Weights of a small autoregressive pixel model.
Model: 4.71M parameters, 16-pixel images, arch transformer_decoder, width 256, norm rmsnorm, activation geglu.
Data: trained on photos of plants and fungi (iNaturalist), 18.5 epochs.
Rows from block 3, named by matrix and row number. Rows with one number belong to one neuron. Each number is 500 + 40 x the weight over its row's rms, rounded and kept within 0 to 999. All counts start at 0. Numbers have three digits each. After the name is the row's rms in percent of the matrix's.
# gate: MLP gate (model.blocks.3.mlp.gate.weight, 512x256), inputs 128-255
# fc1: MLP up (model.blocks.3.mlp.fc1.weight, 512x256), inputs 128-255
# fc2: MLP down (model.blocks.3.mlp.fc2.weight, 256x512, transposed), outputs 128-255
gate.470 103:499519519523470510517453467477443530437470447479511465516490467500472472499503464444529538471528544513455472460423520559546590387550546540471507577517590457464502470504555521511437491536500492535520455535535490534501531481499540479492484491516492423559509558448423511539590491526465498469496487466542481517460419490490519411506516399551538484493482444508510514560522468499418452471506
gate.471 101:598504478577494520511495496528521473555514513509462498426511494464426541512586486482465472501522450452515544546533512493445524443515564516545451486478534515523478592491478470545495462559483500511496458439491488537441457450455417502505443484486547504446462553501467554566417518560525555505551546404474529498528445489491455492527583467561481383506509496451508528532468507496470491461503
gate.472 101:440498478515508515501493477558598520522514507492489531522464409546433517413533487459488552506510582492465457504457475537541536496542507499486421515547531463387524461494476498507422489583580484486484562446565478551533421548458491442496533498569492493521436509508480451482463448509516453470474483543446498515484522496456515480513443486472461478506413432530521570516539533492507483468519
gate.473 092:530539455498497480541553535468520510515548541383473506494532506408532530470495539466492438549601517469489501502483466526465517495518506465480566588470498435521525492556497467511469424517516606441513520555505489506476467555508467479405428451562447517509488427507539499548475501496482437466526474570544517526517476486553528498419530481539524470483476505514462482425563551448515541528496
gate.474 093:526424520511509473497459496482534487510437428521477580503602514485473430527459462562533504490439554484553465507450571428486534500443517524491492474544444513472446495517511412534545494483506514433423513547428494483523497498449469467468514518522499526507589505546479515436513522485511571580400524516517554434522488524515473546496565454440507510514524442494499509488504478480511507487481
gate.475 103:456467537512448432449574507557482510474443458490546454500437524533484551463449429528491526535536526538492479531440530421490498608528478485483473531435529464572475524538514543406514480555477500451483460487474495457547518459526515478504548496520433533594496467499496464600478537540549545519541554533563491477497476540535475448521536431571489499473451535461442462445519503568543496440451
gate.476 093:502523492557544528534447536478518467537561603454544557488486475529485492489522479536467457574446455533534559472479499491466459535492456563489496513512442531491572540548456572426476529559476493469467503530465575472412530489435464531522484519458493546501518555537459462532542486475455469529527436532532460450454509507473500465536526522464542411496500561457467510501483552524470484537452
gate.477 102:532590516426560413493471464490554485558491478476544513499460437549535432402489493502533462551491512533504482512551506487464428516477463542518502558537523560495432525543515539460551511540551528461430496580471514527454502487521476588539500493562491497474452561480550544452437549464483484467509515553523574543510496446508561502456512476473473473530443471517443500512496508448467503496505
gate.479 093:479526527556542510447457500475518465525501496443514533561472470410509493571514434503505495582534576513551484489517473480438436540511497519484555514498533504487453542517514487566438443522409486515481510500440505512509534543475486481467496535522526426505511518562454590536461497511503548509472448517516590477467501527488488564488522555516483460503453469500496493518485475529513447512461
gate.480 086:483510510464476505503502504410452493527511537523494533488487520458428525590468512548540509447564541546562484515518600498526523489542466471419529531508494505502510466420464537462494525477521518519559438463475528456508520546484497540569457515495516464430516477475559486475482500503451501481503468528443519528523500507522455475557459476549522588439477440492413477497449488424480385535528
gate.481 096:431527424558517503470567546458459499523478541454551481546494521525542446463450482494501473510454466508475500567538496497508506455592466522479495466505517519467514500446478446511562473563491453542538438453445516567505474468466475483542533521496483468473519469541444481523468476409492557522490460473394463566468451584488549466516482437460455529570505449508456466504504451553526428527477
gate.482 102:508483504509531426428515557489436517534503534499469485497416491546485528506521466495519494501514409499528449504417527512447504527472516479552486530572557538520511460525478542493562582540489510461532501477512504474496503550431557538490552472419495496433470488552474575462505484523532521438539493446490500506413532519488519512552582523486437467468479497453436499497486526455533509497409
gate.483 099:482562431517503540511484490519543444521480469451529479538430538474540454473442494492506516526542414559514437519496531445552527519434515593518510494493484415513482533540458534483543542489442474451468444499553520436498555528529493472492543445525454459453473496486514475491482505525517429433533469474540537448504463467484481454542507513490529575497484485462484570488491468480530520462484
gate.484 092:562531526488496534455525491520583517470532491557524480502488446454520521480498445473514530485496524478532474577523542515499471511488490488475498508493474520502426508464556446471499535523557486507482450496411550439500474541466523532543477524493563479460470422497441505511507492470552532462510467545541478517443447534564393545527505579535479536590525518445468472451560451554500583488491
gate.485 095:497538490538510507487507501477484445521511440494493498526561524559461499468453525488536571500491534585523469530466478457504451508495534529495531496494469499508501516469478538496501505386474463451483502553537590560493462481498534483424570489546531516483487486478503410437553487559496479499518502522495514555508472519537530479529473534494496425483512581528440488474492513532475531534539
gate.486 109:503500501471517580482454413493470549433504452497513505563508525566526484530480485432537547478481584467485503557471517443487464506491488521545394534521518526534520513489464555517431506455412582491563526524427504494523472545494544467547550527457515512522505454431464543389513484476486507539489600515507467540509485505505516418441513502495467466502527515461563429421554477436535446513463
gate.487 099:535482446496466511498504512488535466457466500456451597499519512482458538529558515420536533493433546480527508493481486392479424542507527483594583394500464461474476515508537564527431444499439526484501458469479469493513514466421450541488486538453487516520580522539430516503519518454453575528549556509455450578549436463458532437508532504466503504468614519526532493557514490441504474567529
gate.488 104:526559479472530489482412433498498448495515453450517537531494459570546510523494464509543477447481487483486518493463474496463503466455420545458501506497512508515489457452532508439472432480562550540551486509501486479448469557458544504470593553531461534524573480471509494519413430500486510513448478524561546482487530546552459636500551525517428441468483426525454508475533540435482477485560
gate.489 100:531532537484508552486476499529510537579491486485469490492498484490504505513477550494496453427498506628565461544489534459537554465443486506479440543501516557454483545525528552507529467523519501448472501586440535568529474582439488565528535424480530458438491472497511463448433512502445448459495564519495513479552515503554499460462546520452443479529476447497557464461514547506499463472580
gate.490 104:552524596479494493503497468500562563560493537456508492506460448538488538546430463463470526539525533532443534469520526477535519463475583448540543446464509506539509470627574482494556516463532609439511550519495483449556514537489517477429455490514517565522593541468452545474442498515561525460447439417471491527541543502558500463575554493433451458473492475539498439486544484543565469431516
gate.491 097:499574500371562489523460487560460485513524501495542496513505498522460531491486444477433473437549500529471471527533438387538502490499527522564502494506526566531513480501458502542493528528498536478485476448480458549614608510456434495400493474461451429535437492451547562497500487518458512483503490436500533536503516448566552507464463466486473527522551510502566548491493458514421505502519
gate.492 093:490546466527566458504517513469453520481478527449501519453530462500495506504472483441470511594528520503523548484539477527578428543497546441542477491482541457487471553592467447529547488555495533488509580475446472543475449496524533500466485445528520457423529479512485535455502461513397451486498449530447462510534531522553533509500591500474541569482502455492429445502512525528581520487501
gate.493 108:511478506458492418468517472555423425553486484518528527468521511508551577449474504448490493489542526464543514459488515480440507540533443448475500464509471485567432438564568468444512517442527522419438471434550452498439418448510572462484573510459548488512509520533567500481535566550486508456516500503488483493442500487450519448512487521525434443499499535493512508501552498498533593512462
gate.494 100:462442435515506440524493507527482451525468499500506537533439459534457512554553488478534506433514516513517472500447479495500535611541449473486447531430489469477496443580514534535604572557498495528504478489499444489430457511496533528505446488490447432530472486477577469440548472484493489493459535547462562468493531510534601527514515489515477484508455443466555497465474448541445548540416
gate.495 108:469513541481531485478469521522498527493576475473539510486449465588539500523424513520535520535542496521494561442548534423418519472489475497468534518425501442525482461555546516469494544534555490466523469464444509441499513472505468439504515516524525455640533484527577501550536479496530536459512446450512543480429541510509446480449529525560488473462446506503505427557499496468521568447478
gate.496 102:446524523485492458573451404533481504513512485465553474534564540488506491501419545487506511452511550420456470477494543509503524497484539474483525469444533466514450480485539490432521513455465469466542476524481509564476485464456490460481497452459458522432486478567475517560534483512458506524531402520570498481523608471509464540507430550462494502515541565517466515460528495502506343509493
gate.497 099:569502561504493489498511468565466454536441502432564573491462506460456612558487528460549543473508512509501475455403511455509530440471488536506448467477530514484535567472476486553512526479542474519443424499448368532508466419497479427535454502437454469493451494422483480425474510500504529516485572473519487466438520539440498466578486566482485488526441485516535496499506431530494452575576
gate.498 094:503437558493463501458509498525509560413493391482505499565512468471481489498501491489543444460493493445469500475507566500461449565420537531534520512510517578560527507561585553492529575524549483524536474488475528556456471484595501523467591533446501421521507508486502506523516509478497564490495583491497476430502450457474574468534486486538538489509520460444565524521572432519441464489487
gate.499 106:477504482467486416486552522501484496486482494453514430537572511460443505518499472472562489450467527441519466467537528444472462484473555454599478492478532476488494505475569513508448581508483501509521508520499454548418549523568445520519508485466522439445587487511469445516533475479419519509546461525516469570513475528493476468392520544463507485504524438525493491461384500430573509458400
gate.500 106:509507518496452485519493418464514514447521553486494531529573519531562519442446551551455530509540569482518533500502496463479571539497487469503509545480502458484443472489531591468465511521544523444430479522503494516476499525502473652522479482467450512453482542536515474522450554490446512495505446459456452533497458480435562472473462455506536546506489479488487483471530507505486531514501
gate.501 105:496547487483552496515512414543501503498565523508541569441545533486562481463561513401531535466473480467507494513456511449526538566476465537512436532500526553524498502576507473558446527480531515520468502496527426532509483473531451524530503560507422510534460563516476457454526564480475510482523418501554522448520537496495398488508550537499483552476456535512501548528469513501539446493515
gate.503 096:495427478535494545488449463459501513596543561550480452523510510509588502468462468457493544534503474520514462441562525556431519483574531490523460457512484447417540433499507495499488503499458536416473513468533513503535474489480501501544400530526529473448551485485470492471466471471488566466487498535468549498540530572520457464504502497529430550511521463477522472464506525432494500555525
gate.505 108:489518418471506534534500495545499540470513488494479533552479495481478528441548549482564498521518503518449438482545509499532561498491419561532457494469445460439443509520538440465480496530556484592500446510524540533472431497475455466491514493506461505522513538547504470509465451459506511533460478515504554552505473473483563462493496399541508458531469506568537557512511461510525511486519
gate.506 103:515484497468472492469505506497510488535520442393451491505552490520593509513576536489527464480581521528491510455461531564543488543506483563536443508474536524485445503484600482497502503529439487531541509504543571526449457502498464427477476462585493535498505485465515492520506442483502477461521466445467517496462490550441459523511482436481522507494530501430516500459423505458524486486591
gate.507 096:500484462438483435536515529516477424502545514432497539516559470456456516533524578526543508474494536453531508507584511491540506428464397447506555507444475509534522494530486487532443547483522526539493507454513581468562518480495495484534476491485573492480506458490507512422527474511454443431483486536569500498456414471471434508465523504603442492585552495524423474515545505489574455404470
fc1.470 104:457494568493478539536514503469488481427475574545541490579548540512527460518509524491419417544516540529589453498513487523502505447456469534516525517494521443539510549496480496494524429482477496498530560497573520554515543538480465524518442493513573553462446555555482390474591463490500406493539507572492540506433476481547483569528553531513432453454497512526565418480497431479488528426496
fc1.471 103:524514466473465527521545494527565570446518502524512476531540482561502599534537533554494497468460486455538559508450479488398481490458563494451514522459484542490511546452494503556563489422455486490478477493551459548483500496513464423531507517442517471471500470389499558432487521473469461560508521491520527506538396474438464579424479501522542522539427466502586501543567475513534587511517
fc1.472 101:465510449504477462453539526506499550522535486482427588528538486427547466449471546491400443538481421533544438455556577500494526506564524493480539513510501459511485473479426549442534484481453545492485424506546508490483518531551558518507494453565473440463488498464457446505453517489521485540460468459556569524507513561463488495469503516540458505464497520475517532490490505493491526515398
fc1.473 096:550507501460467519480464491501490553472453523524444438510522470526467541487580483450507479489506466439489493474452525536546485531462484504522497500496438485516511428452522455426519501448460468496523442480462531558507480512492572504468486541524442522545458546506460460491508474463453559405503509474540506471498484538388469521470491439491471472516469530493506441489499553564544474473487
fc1.474 095:531482446495483492485550495560429478511534528458506499523498493477492440489510463502439478506539468557530534452534486491540456445509511474479450495440570493496528522498522473532495499513551503498518507549506548423441567516517499505444451541482447513519501499468410502444519473509479479438564509515468486521534503526447531492438467537489576467522462593459485461448497526471482445481521
fc1.475 102:527499469540474510543477410522571543441479488468492517494506508485492501446491506504564541519473489464553478580485507491471458484503554503483497466478530481518496475421459506564505469510477510545504558487520517496476470559493522519475573524474504494546445468474540524510492427553469522460493422526519432483546521498470461484499455537489458560512507462532573507517491474554435519522545
fc1.476 100:523420436503482559504456496480430509604452517493581513445517455597493523495525488528389501568512446477472505467471448487522459472488524423435505460518475545547475483508404488400489559506528496493535505500547529457486464519490453497549494522487463498480483573516503453484564517547458474525526578520471543462439468513497511476466531528435495498566392487523468470518394443476486441438478
fc1.477 107:524509520500560514520612490590496464597539431482498532527471463496484564540473550541514497482468413588525437472501469490517435485529592479546527507546456498506509488432509511464482484519449426531458557590489507451540502421458479559525612455492510507512484513494522472457407505498492483472460468526518503542503519494500507528446554480462515538465461450513519501468505499477478473462556
fc1.479 098:478511564561552500529569417459469395520498581479512477537480468515554498430481454531552442540510592521511476478487482460488453465476537483528544477500490493492507516502550488478508510444517560513543584451401474456485488499501522489475489449519529398446547493500523481495536520467463499503428469494538529428513520480535506481501473536568517483488457466574534518520494434526488526522530
fc1.480 087:431540478512557519430458470427442498570446544520490494496521461563440500511537514574417541559446493492549541404513504560525541519444537499524455434466543506513547467539429488474551477474514486542499531492566491516559513510477490471466531516577490466501507488511521511518449532530454592449512442428451463453503521480541499504467460465582494532575549494506583504489502448478440513488546
fc1.481 091:423550485451398468501427459453499562548500510423527495460508499517492510445509497518402442465455445547502487543476523540524481524454489477525447497556523430514534535536453495456585494510527486538493425522505452478593531494498521462550470526465484540425493520490565480429569466469482467483436542468489547557464525554459492477476406479471541482485492457453507499547514473535537461539554
fc1.482 119:491525568502513482493502480492423473514519537501521477462421445565477523573505516489500520518553502452518503517493462550422514572471513471611530562522508472482522477543507539486508558493475492470534446481469432455544471460442513493504546526491552508520518537512465584487507577484516543480510468495497484478560531541489533566522589522541423512535489498530590525585444492500438526547561
fc1.483 097:542493458464534580530513492502513543521482490480488430524472540467495432541440529490525437407477427512543471435492399477477464474505488524493511604546538568518491443517451542556459450540540555442480517484501549488545523503481426467522546464471497522505509478464478483494517499469488425509502471427547480514497467502494479421526547486503510577475484504500571475522450517500494495494489
fc1.484 099:464545475480547428501478486453473495502492631426519466507525545540544513485463501519512497523533472529523550422433465495540516474493512465519452470512481461535505490487453470550477370483523474456523500451578503556530549448562541515476504423445479538489543569525553538520438416464525500578470597525506578523508491434476456433557556441489527446411397533574520524488467467506503487462503
fc1.485 094:517522472457544509497520436476557494492540447535508480572537487500496527569433561486547496499532490515489467549551489504570405470528599579516544508512496501482565495496473537451395492472500418460447467595522479499513504463500544516472510545488530465494423524435526450525513511577492535519560538481560505491543475587510548453440548575529542512474465487477441456529535503457488528470562
fc1.486 103:576500496450451438525495448489405528515558379455510502524583451496472532458461496488531469540525489492555577492504548535583475535464563550425469523451460480450487522482501480416471501559567498509489502489510502548529500528523448524503463484476517553510472527501550548503524492454564469545528545450524497502494527500479497482517524464531525572432515445542437492521517510475517452458433
fc1.487 090:606472441494529470469524553500495511501513543520498496473445497498533507480553465535441452558507608461493495574556539526502457452446516462395506472461535531527497444448471543553492557436421428552453481450505547531545462400488537518550493493485490530491489555505567472476517537464527475475501456513578522464453488461525455556546466489509556531567442429539486505530509474515533468492535
fc1.488 101:505491519452459502432486511480485514474525525544442518464410510544506447524493469523493455533499590536472516594499544491527556445448502515465518466513584488498514523398519471468492548437478555481561476467449520545394434498491502534451525439426487508508388495594495481516498599535488523494493472465532532476484512490465461456528569563459499395559519541526502533540491472562489518489484
fc1.489 099:565521447440534442524499445480569420462471468556485579512508458444534494515567505480509476439476487537507506438545510529543521480443470569511529501500529484530462447499541503601459575508511464524505388521512503519492490497507512470536546553544482507412499490482444527510496488529526513442575452552463504507531497500492495470502465540522454539502557477580506458469587537464443503573507
fc1.490 098:484474480484460449499488482529454465524490466425453479458574490476509469495447538506503491423527471543587533540526528525456504537450407560531439543505502456447506504472451528565459509519512474515424422541556520577507466422469504488493501415495528458513457471583494440487505499487495491586566494531561500468460457517459452552526498487532513569548535480477592477482553569468531520511500
fc1.491 101:464475552472478484471485509477539454595494429504561509472480482518488439443464471500496478533492381427499494571506532562470530473428489481478536475548463502495523465483453531414557538489462512536487509586477535536463514515552483541473532443508482515484476502404517435466471509451530511515518468478515518500446515508423447482545479489495533540528521471532525489511509472535495471498518
fc1.492 100:504474458479506509550516495487544513482494472446517509463568520469529451540529481546455551479524472526475539554444470513524587529532535499444473464449476483447504476518475479424497514478482484478542473512445503504499509539518531494461481493542507510522459556458534517434527480484522529520537478484467531465444538493419410501463538513556506581470488506495618552479518481490438457476421
fc1.493 106:596501483532484436532488416465557532453477525535476509480547531486489547510497545561478551561511561519532474452488543553462494462405592426509517488539551559490416493473487492500475465519545439484515442482536528453475504582490524481547516524573554559503547492492515452575483451533508450521514485526486503467411479484550498504488516456505495524519471518495483517451484514412510466513447
fc1.494 098:519540535500519516441531495488556577547437475436471548494461500555527461408509570424513416540475563484556468558532461478456516461509487462511501591542531541551505522501453489468551503544574496464527483443455528516520540480567474448526480525511490472560510562471422433427485531500501511512529513493478490496518540533459481480478482563477481493516552505493593528467513463437521521475553
fc1.495 105:509443490495523498488526493482539472552439529517441456553603505385564505482565447495470450498466519514537459566515403503491444481492460495474420452462485462405483551459414584550535515419514487558454520495513480525487535472503585515462468403465440555514544446470418470491479500515547525448460492470410463534503404534470438555552469525514465515527467531482488501489515498562538549413495
fc1.496 098:484559497518458408558484404488470469522574498507534456535554486540508447460569583569509457464469518489509570526486546496459525532521482531516429506514566417454526488478575539516457509539547501427397484451520510510505547552443470496517534517468514498538525501484524553566488460564425466459498411443464551488489497562560421544465486490396559504501507496524470530543493534515529488510551
fc1.497 097:541395492546440487457485442448493457457496473475497551485567455495460525488519521486468580482493484462553422522428431501465497483493618541404484506536542479453468480550532442517472491504539524543411494457499458500450468384429487474527480627454502458477431475476485461485560512514456541550530536517480415488498429500462500508523451552445551525525549494531463499581472527464508455496487
fc1.498 091:496499532519580561529472462495521516500525515501589492504507531506493500522524451457463475506482590552476489446566522496477480492426508532475537503526558470440471470520523513510470512483595504538424512476551524561473506529471553529506593494472561491532533483538607456573493560482499571477502516571455527397500499511524529523546550491550522545479524430455499484532547431461419516476503
fc1.499 103:554459506511515500502465465427428446530476463424541533435468472473584469458598529483460495554517435488513527518498494521512527466472465537413465530468448540542459525449478519538492455524539530531510515506478563486503427466523494466497382490440470534528436485500450480439507503489576483495416521467543511494475559490478470490566482432471482524495467469484522496541558510504455489477505
fc1.500 106:525496491519462516516511427459552507467502539507454550527529495532489490528481466443472524524517560432524530483531526477541502484555488525470529496500575467455548502515500554461502547515598494424451525523494520556544517606486502524493528478468571485471549507496479532496505580475414506390568526462463508589537575442461531468479470609511487526501443516490508515518483445478494469515428
fc1.501 105:481418476542585520440485468527505464546517499463502476506464458473499454563555484442470528428552509494550519525529598498443498551566577413519572552522577476454501462484547538509433501479419498481480478478419513477520557496471513475423517562497489480512496505476490512415487503513451503477528470517504506502500544454481485458575497489531452526543535551469489502536523455462536500508591
fc1.503 096:526473499432449464494512440497463478541540527457454542507525584513522488605439555520504564540522502472439550546520529509484440504486527533539477486531488514496534492496534465416461431584473578530441434483467483472513531562524482469469482435517482560506508436493501480495505405458471562513504536568518476518528510564416519548538507544494571510506562556535427535516476546466490468497494
fc1.505 104:446505533494551502484522499487553457454539521462546488497456524438487424510459504502537499526510531482507509480515537457479514521468438464463435504535510444527476589482528455500460559484530541487489484541506442513503453471524418535631486391460509438441594442474457527448517421514521534488446519562497489585494509483493518498516495413494452480472531491512454591486468537497573539493435
fc1.506 099:537560497472524470497454502446551494497466533531471448559506537559582522415564428435481459532479451441539453469559502465490404501478497556496462521523439532517522514560531512458493468565488546528465429501449531537429438485490528487488417465530460482509507521505526568497513493501479526472563401451519548509567520459460538462439537477529436540494534523522529568493547500431497497486469
fc1.507 096:445514453522486493514503481467456529447549495540420503508485511416552483533490474513446464473520558489453428416444486489533491534405626525488441527547455531444533463427524500455459425495546507524491518595524581514450484458522543513475499494492476495547459478523498526480491532479456467520473454484432424434560536520516519494525545500520498479452442532424490542510478526446516532574480
fc2.470 096:627521448478459487530444458465452534483449540525443558531554481462484499511497521531494599457533480431496445447503529509510507511517418448488467487535486531497489484528539545486479514498493489503448541531496612447456590514476495487520504517516474571533490516477510579497529464501554481435538520480420495498516529431460524443474521450538533474429541449453588466481521568584532548508482
fc2.471 086:529439508571413566542549507464512485490440555514579432476498450547468478464441507550458571505502474463507466529538492497520520450485485461450517498475518475421426468389539527449465474548516489538473629478562484461524504522522537466398520499471489444508507452471515423448480512542493467508513437479453529492463488529505462536483520504556464495520531512489498498558530528497492562476497
fc2.472 113:520538409455520477465484447405464477534501510545491548509535502499510536562469512513510498477476498468548500471472390527514514480486526461481522527533462445470504506503498563476500486404499495444435469563509537537569565548432436475524477547493491536528535491531510486456511487551422479467469472427484469448523446531505455542517455510514491489512525566566537541500469507528404583506552
fc2.473 116:475579495499471509497541570445446517519549530560525507584418472428517518536470524434502543474444474523493455514523527552570572464542534561474469510523539438519550523506526532510532475513587491507520464469522447544516600517541442474487510475491475474511538423419495516546456505496465475508501475491475444505539525581493539460510484566573541546507542506483502517556577495471484512491537
fc2.474 112:495496476504573524532543523525530399432536466562506518480488423533606549531425467475591514488455501496538450528495544539444506511422445463481488488516473505536515531568494541418476542441488499512551461492491496482459502466510553463493473413490562507455517436456542518521544526488516540495529488561468469505508458542518552520422458488509539520504474452521568483484551539471550532501470
fc2.475 095:474513619477471513470559566483467483490537530536496504489501485459575463564479568492488575569464527519497554492534499492516479451387499474451526503491525506487431522509520545461490532418547477451555500501514487542503446447538534462475510462436489482461521532611463472519493431513520492543462539430521491487563488489542531538603527485501505472578511554462441480541549440512489470534495
fc2.476 106:440509421521479408517468580468544588432496464435512444458476497491544497518516492520490497466473542551494458460465559500507615527494447495448506446516463477484400484460544504573529470500510535506518467453488535525499481489507463523447501470483482529446482477481551487457566516485468541501566537486555487491504486537501494480452468480490473554425554466516481551536464603468503545532532
fc2.477 106:493528580541531484552482507552456517560486509533470506420469529538531505520502524561497517562509470493475544537501457464483528509563551537467475486466519477509469540563444468525472535570530521500452486433460486549471489607511502510562544575447446514457426507482445527528534510542494622496556483476477490481501550498506482482544475497502505508509471458522556523573552498418544495513500
fc2.479 105:482516504453519555488546528453478531500506419586435471453532574560510529542564598525509443533494456480452506559460527516532498461529505409485560406507508513408446456511525528503487518478458550501467437530481503485482560519539490421464532546530496474550431496533503380505387462549474508451553522463410477529518525522521535485477481465432545517467531485515447478560476523420485434557504
fc2.480 106:490462479449518537499513502555445420548495440488485440498485542530514457504517478480538446517496441492494510531506530454550454459596555537572480502450528504481545461470464471517469486469531574474522465478493435485512485559452464469553514419474504548459497491480467544471514528478409499505509522544481473502476530497427466493504516404484524477512418500533584516462583484517481457523512
fc2.481 102:526533451470562503512501531527486518462542552453497428495527527440525540445540491551565488502450506472557600468550504528493510493491572484438477523484552543508528436493535529454493493435427433551540398478530550564479475527543543480528563489532518529552533506479580517539447493527496519548557413501545470591500512490496453551523542498502500512473561499488469555552524510542441566494466
fc2.482 087:516494436504491489533556485415498471505480543465414526486467445518484470553488496456471553517524476554486473444475511533568506482491513550524498519467468442491472421543495577461502480503514467485490553582486565545592537520461522520546547492432462580498516470539501516512569389483424536505534526557490472561528514459547474512507465504470471466539567496507466503518485474548560496471412
fc2.483 093:563542534476481496508555496520522569528554561511494547428522551526509488467422410484466488496591530482483492484498485525512459432529519496483532522543465575495576451435476490522537515484439484549505490506494510487457456511469551494498465490483491486561525622529483432473482447505566521487510513481498509498499493517491557544484481504470543438472511387496446435579497501447490523504485
fc2.484 091:496458501466501481545511469522474581473493441503473608525508516493525513487516441492458470473508531542576518493495560510460485522531538507403530502546492483460494524531490497401543526451507431474441463472470419546490532436524534457482494550518505468481523445484557556527521554486568493525456492427494545444510532590536515554522553581486476473592515532557474448504572504435464452499527
fc2.485 094:544499426558507586500520493437457413501551463486437380470567515503498529511490524549488555479490486464509533509564492559530493492491524515559500498505485477548475501475488456495594531441528512438530432480497503527495460551549499514512495464488489428543496469437527475540472556515509522580500510526502539485433559513489452521365497509587478550489462463523509533519553563558491528543543
fc2.486 103:527521474490479495557498476535532452555524559422457459462485498592503465424480456509522517518495535504494528489455542524431485481464490574495463508468456552486533552468542482509409530448505573496492455470463502502491539497503399514423470467517490465509469492485550559474483493521550462575509571488529438503454523493431473488560490537468502505495529554505542485547569477478490574464510
fc2.487 112:411474387524510560509428569493532535509492482501532448522471524553476468437457506505471520475526446498398483437590479466551518556437515499545518523539489505477441511499489504467533509489527478555484525444495542536485456478494524476438443499444483501509540477505520494499462570508462545472444515411462535532534502421439487527503488448505491469427441424542509509454489538499477460574519
fc2.488 094:527520486451536448440468451484559517557471456445476511531495495456497578501451463498508627469516572515497560473504514542531474419457518504491494461550444498444547426509493481551476480532565493489549527502436457503496548539539587472492518500502483539522470512476507502513463544498449525528448576490460549518526500539513501459529543501555428548476414442518438486472547575453508515512503
fc2.489 099:483499511502537530524468464485562489426539429407570509499508536472509422463595567523461602447506525469524476480472483470534530421508481481513448434539540554487478442495518459516486515552492447476465504547482540518482501520436511490452475452495483404508508530550470517547431464495538490485538525450512410464461490509496498479524519548497531511497490580500459482529587499489506593493524
fc2.490 097:490511570546554517528537479508514548568445441499471509479492514541460587497479535499485563551517492475488474466413469476505542547562472539438551509451455499448490433490535482557468469459480521532484428504512459490551474405560585472481579495497504506424599482523510502482476478496447510521488512499489467529532506506530540518483488515566531533535429471537550494540537502379528530539529
fc2.491 090:545578517516524476473555461482529502480484478537518462503498575505481484485490569458463479460501431564473529514457505512536545469556468520486468518494537439583486520434544545491488415545466422502556468502463478493567453468461509462513548527480505495506470472497436511491426518474561508554528450540452571543509493471501541564585555587509555474582440518477452480490521447474536471489480
fc2.492 099:490477412438572439434489481482470370515504537547450464521526422496555483514504448548548564482478516518575494470536471481442457446581543485491470495555473545479443482497499488454483525445450491532486509514559486537477463517514503551536443560496463465495462475543504505460515522547471537478522492473562508536554481497452518483437497546505514453545623446498491563494535512478518517446544
fc2.493 094:449552415465461466518483472526479507517516464540535471507508502438483567508521474516487494479544543496443472532542499531510485524527456467492528549567490575536531538524516484502534446529522496570520498528462484524558527462455443508454485509556509473604447491486504536510531464499537482570446444377450495430430411477523483454508491485483425489445482468503593485498517542427466476470539
fc2.494 102:544502509442537587524498484505442436425499563532503482589506452438498499530513566517514500494526525560490469439561530538493467543433464536478493457447490417492484477521534450520467506524529468493437407490497467489489523446531513596494473507504522500501512519503507567537493497430490511530454496544503497490458504446472535485529395418549388439492494563510485472516533464510474548549436
fc2.495 094:452546438527470432538583502525541496577511467520507506488471505493510477513544516542485521452548530469551500531514467503550415534494515558443531456447526483530535538472480458545515524407438561558487557565480502466457490543513527565462436504402451571509498477545511526497501503540517519519512446526486529485474536453513463552494488499455563482506571444509394513531425525564522452513499
fc2.496 096:474545518512423535530510510494460532438456475529560439425453511565472525544431504502510532499517580485538482480481536463436511564483514521534487518505468572529545496498485440516612521526491397476535488576492490461492479444498596526472557530443496470457543493466480479455601540517582542552460512486503513514475435466452509524439457499614518479488490454493496488491458511445506433524401
fc2.497 107:498518508465507520568494507560595457436443505490492489482465455455523550437526518475510513503485478464418522505597555452473512536470405535597548505451556500521523453489500508490490493552464420538513495518552491564539552553506467566444512465483482500555492498536527576472482455537474520505507513579528515478511553573448514533494553486495517430506525467533494506355490496429569551421513
fc2.498 102:532571522478486550513495507491507459530484501477421518486529478466445513405501493589467492454496414491462521487514468572421474531537532559488480499515495564463527497480446585553466479504497575471599468554454578415522535499514550554569537507530480496527527496453574548481519475520519572500484533520521547500417485514504483536498469431442531467475487520472447536480462534546514545526512
fc2.499 113:469619543545439481571532413528577522525526437491459533492508456533575511540532547481468543476506580497522540537563480529466473623503442500468511444504549505466524482501486528497476485574439491470500512464467480496518507489481505475439503508502531490499490511514534533506517554538448521429556576433409537482453475507456457502488454525521519515447476513533527466521433577511460499497550
fc2.500 098:443470487534454530456476476516490496524524431528498527445478501477480484599472491531460471467471470517485520526484531447512446566572538506574496490499483478471508545495507424546488497316487563520565492475520499536537445457519593581525557507411522500503558461506548491442472420520512512512514496486483528514507555499465481481504436421509491489462524541489510504589480510482469523489498
fc2.501 095:531477493497497518459524514444477494488502530479452536513502486491515514536441515530551454494499512464518495439483473491560527592518424534417609478531442486521459465516521510459520556433495507450532531442515496445510478477546558434510532552476573494542464438480474471513503596458470554475531472527458494487571450472461556484535516523454540454473502484440538487493535369509470520524473
fc2.503 104:541455471493515524516489571477486478511508505479484443494474549426533483494520407519576431422503559481451477524466489554445551531566463467476459481433452565419552472526531523487454530536630504519530452458508537512522483448552518522469560445546515421540522466520496496512411460514500501512519531458518529476431552534535564509505469482529518503541514507488486489512464451518477521494547
fc2.505 094:393537509493505451527480498526526484627475493478442436489494516490493474484556472478422523475498498542521528552494494581525458469476482537466463465533553459552456485426481466522492486490427475502523536445511491572484493458568538543441563528487497527457585450484421507510493524493523490499456508492484518507512513552481512511511534442565473496534481497518597431549542465499416509472453
fc2.506 099:486472505480567476530478519461493521530507492477565506493448516446474483506442566487514449454453490491495509468534522503405453483509466508542490522416582418493533554560498482547531466530533445466544549500525532494496546594566502505538480458493525488507474463423575559484461496590493487560484519522542538503503553476516431593491569565472526476511497537459467499477498516494498471560520
fc2.507 091:475494465495487482565540516497433514514478511508501525545544502527516468537508474480461481525524488453515483399510545489529479516441486478448507531488450469512532414512476400511443488477468560506516506475492517439483459603566505537543531534554506502478508525469527493543521542503504492525507479512484531467530486567497542424565538465490519514484455510545483502425514452450500525441568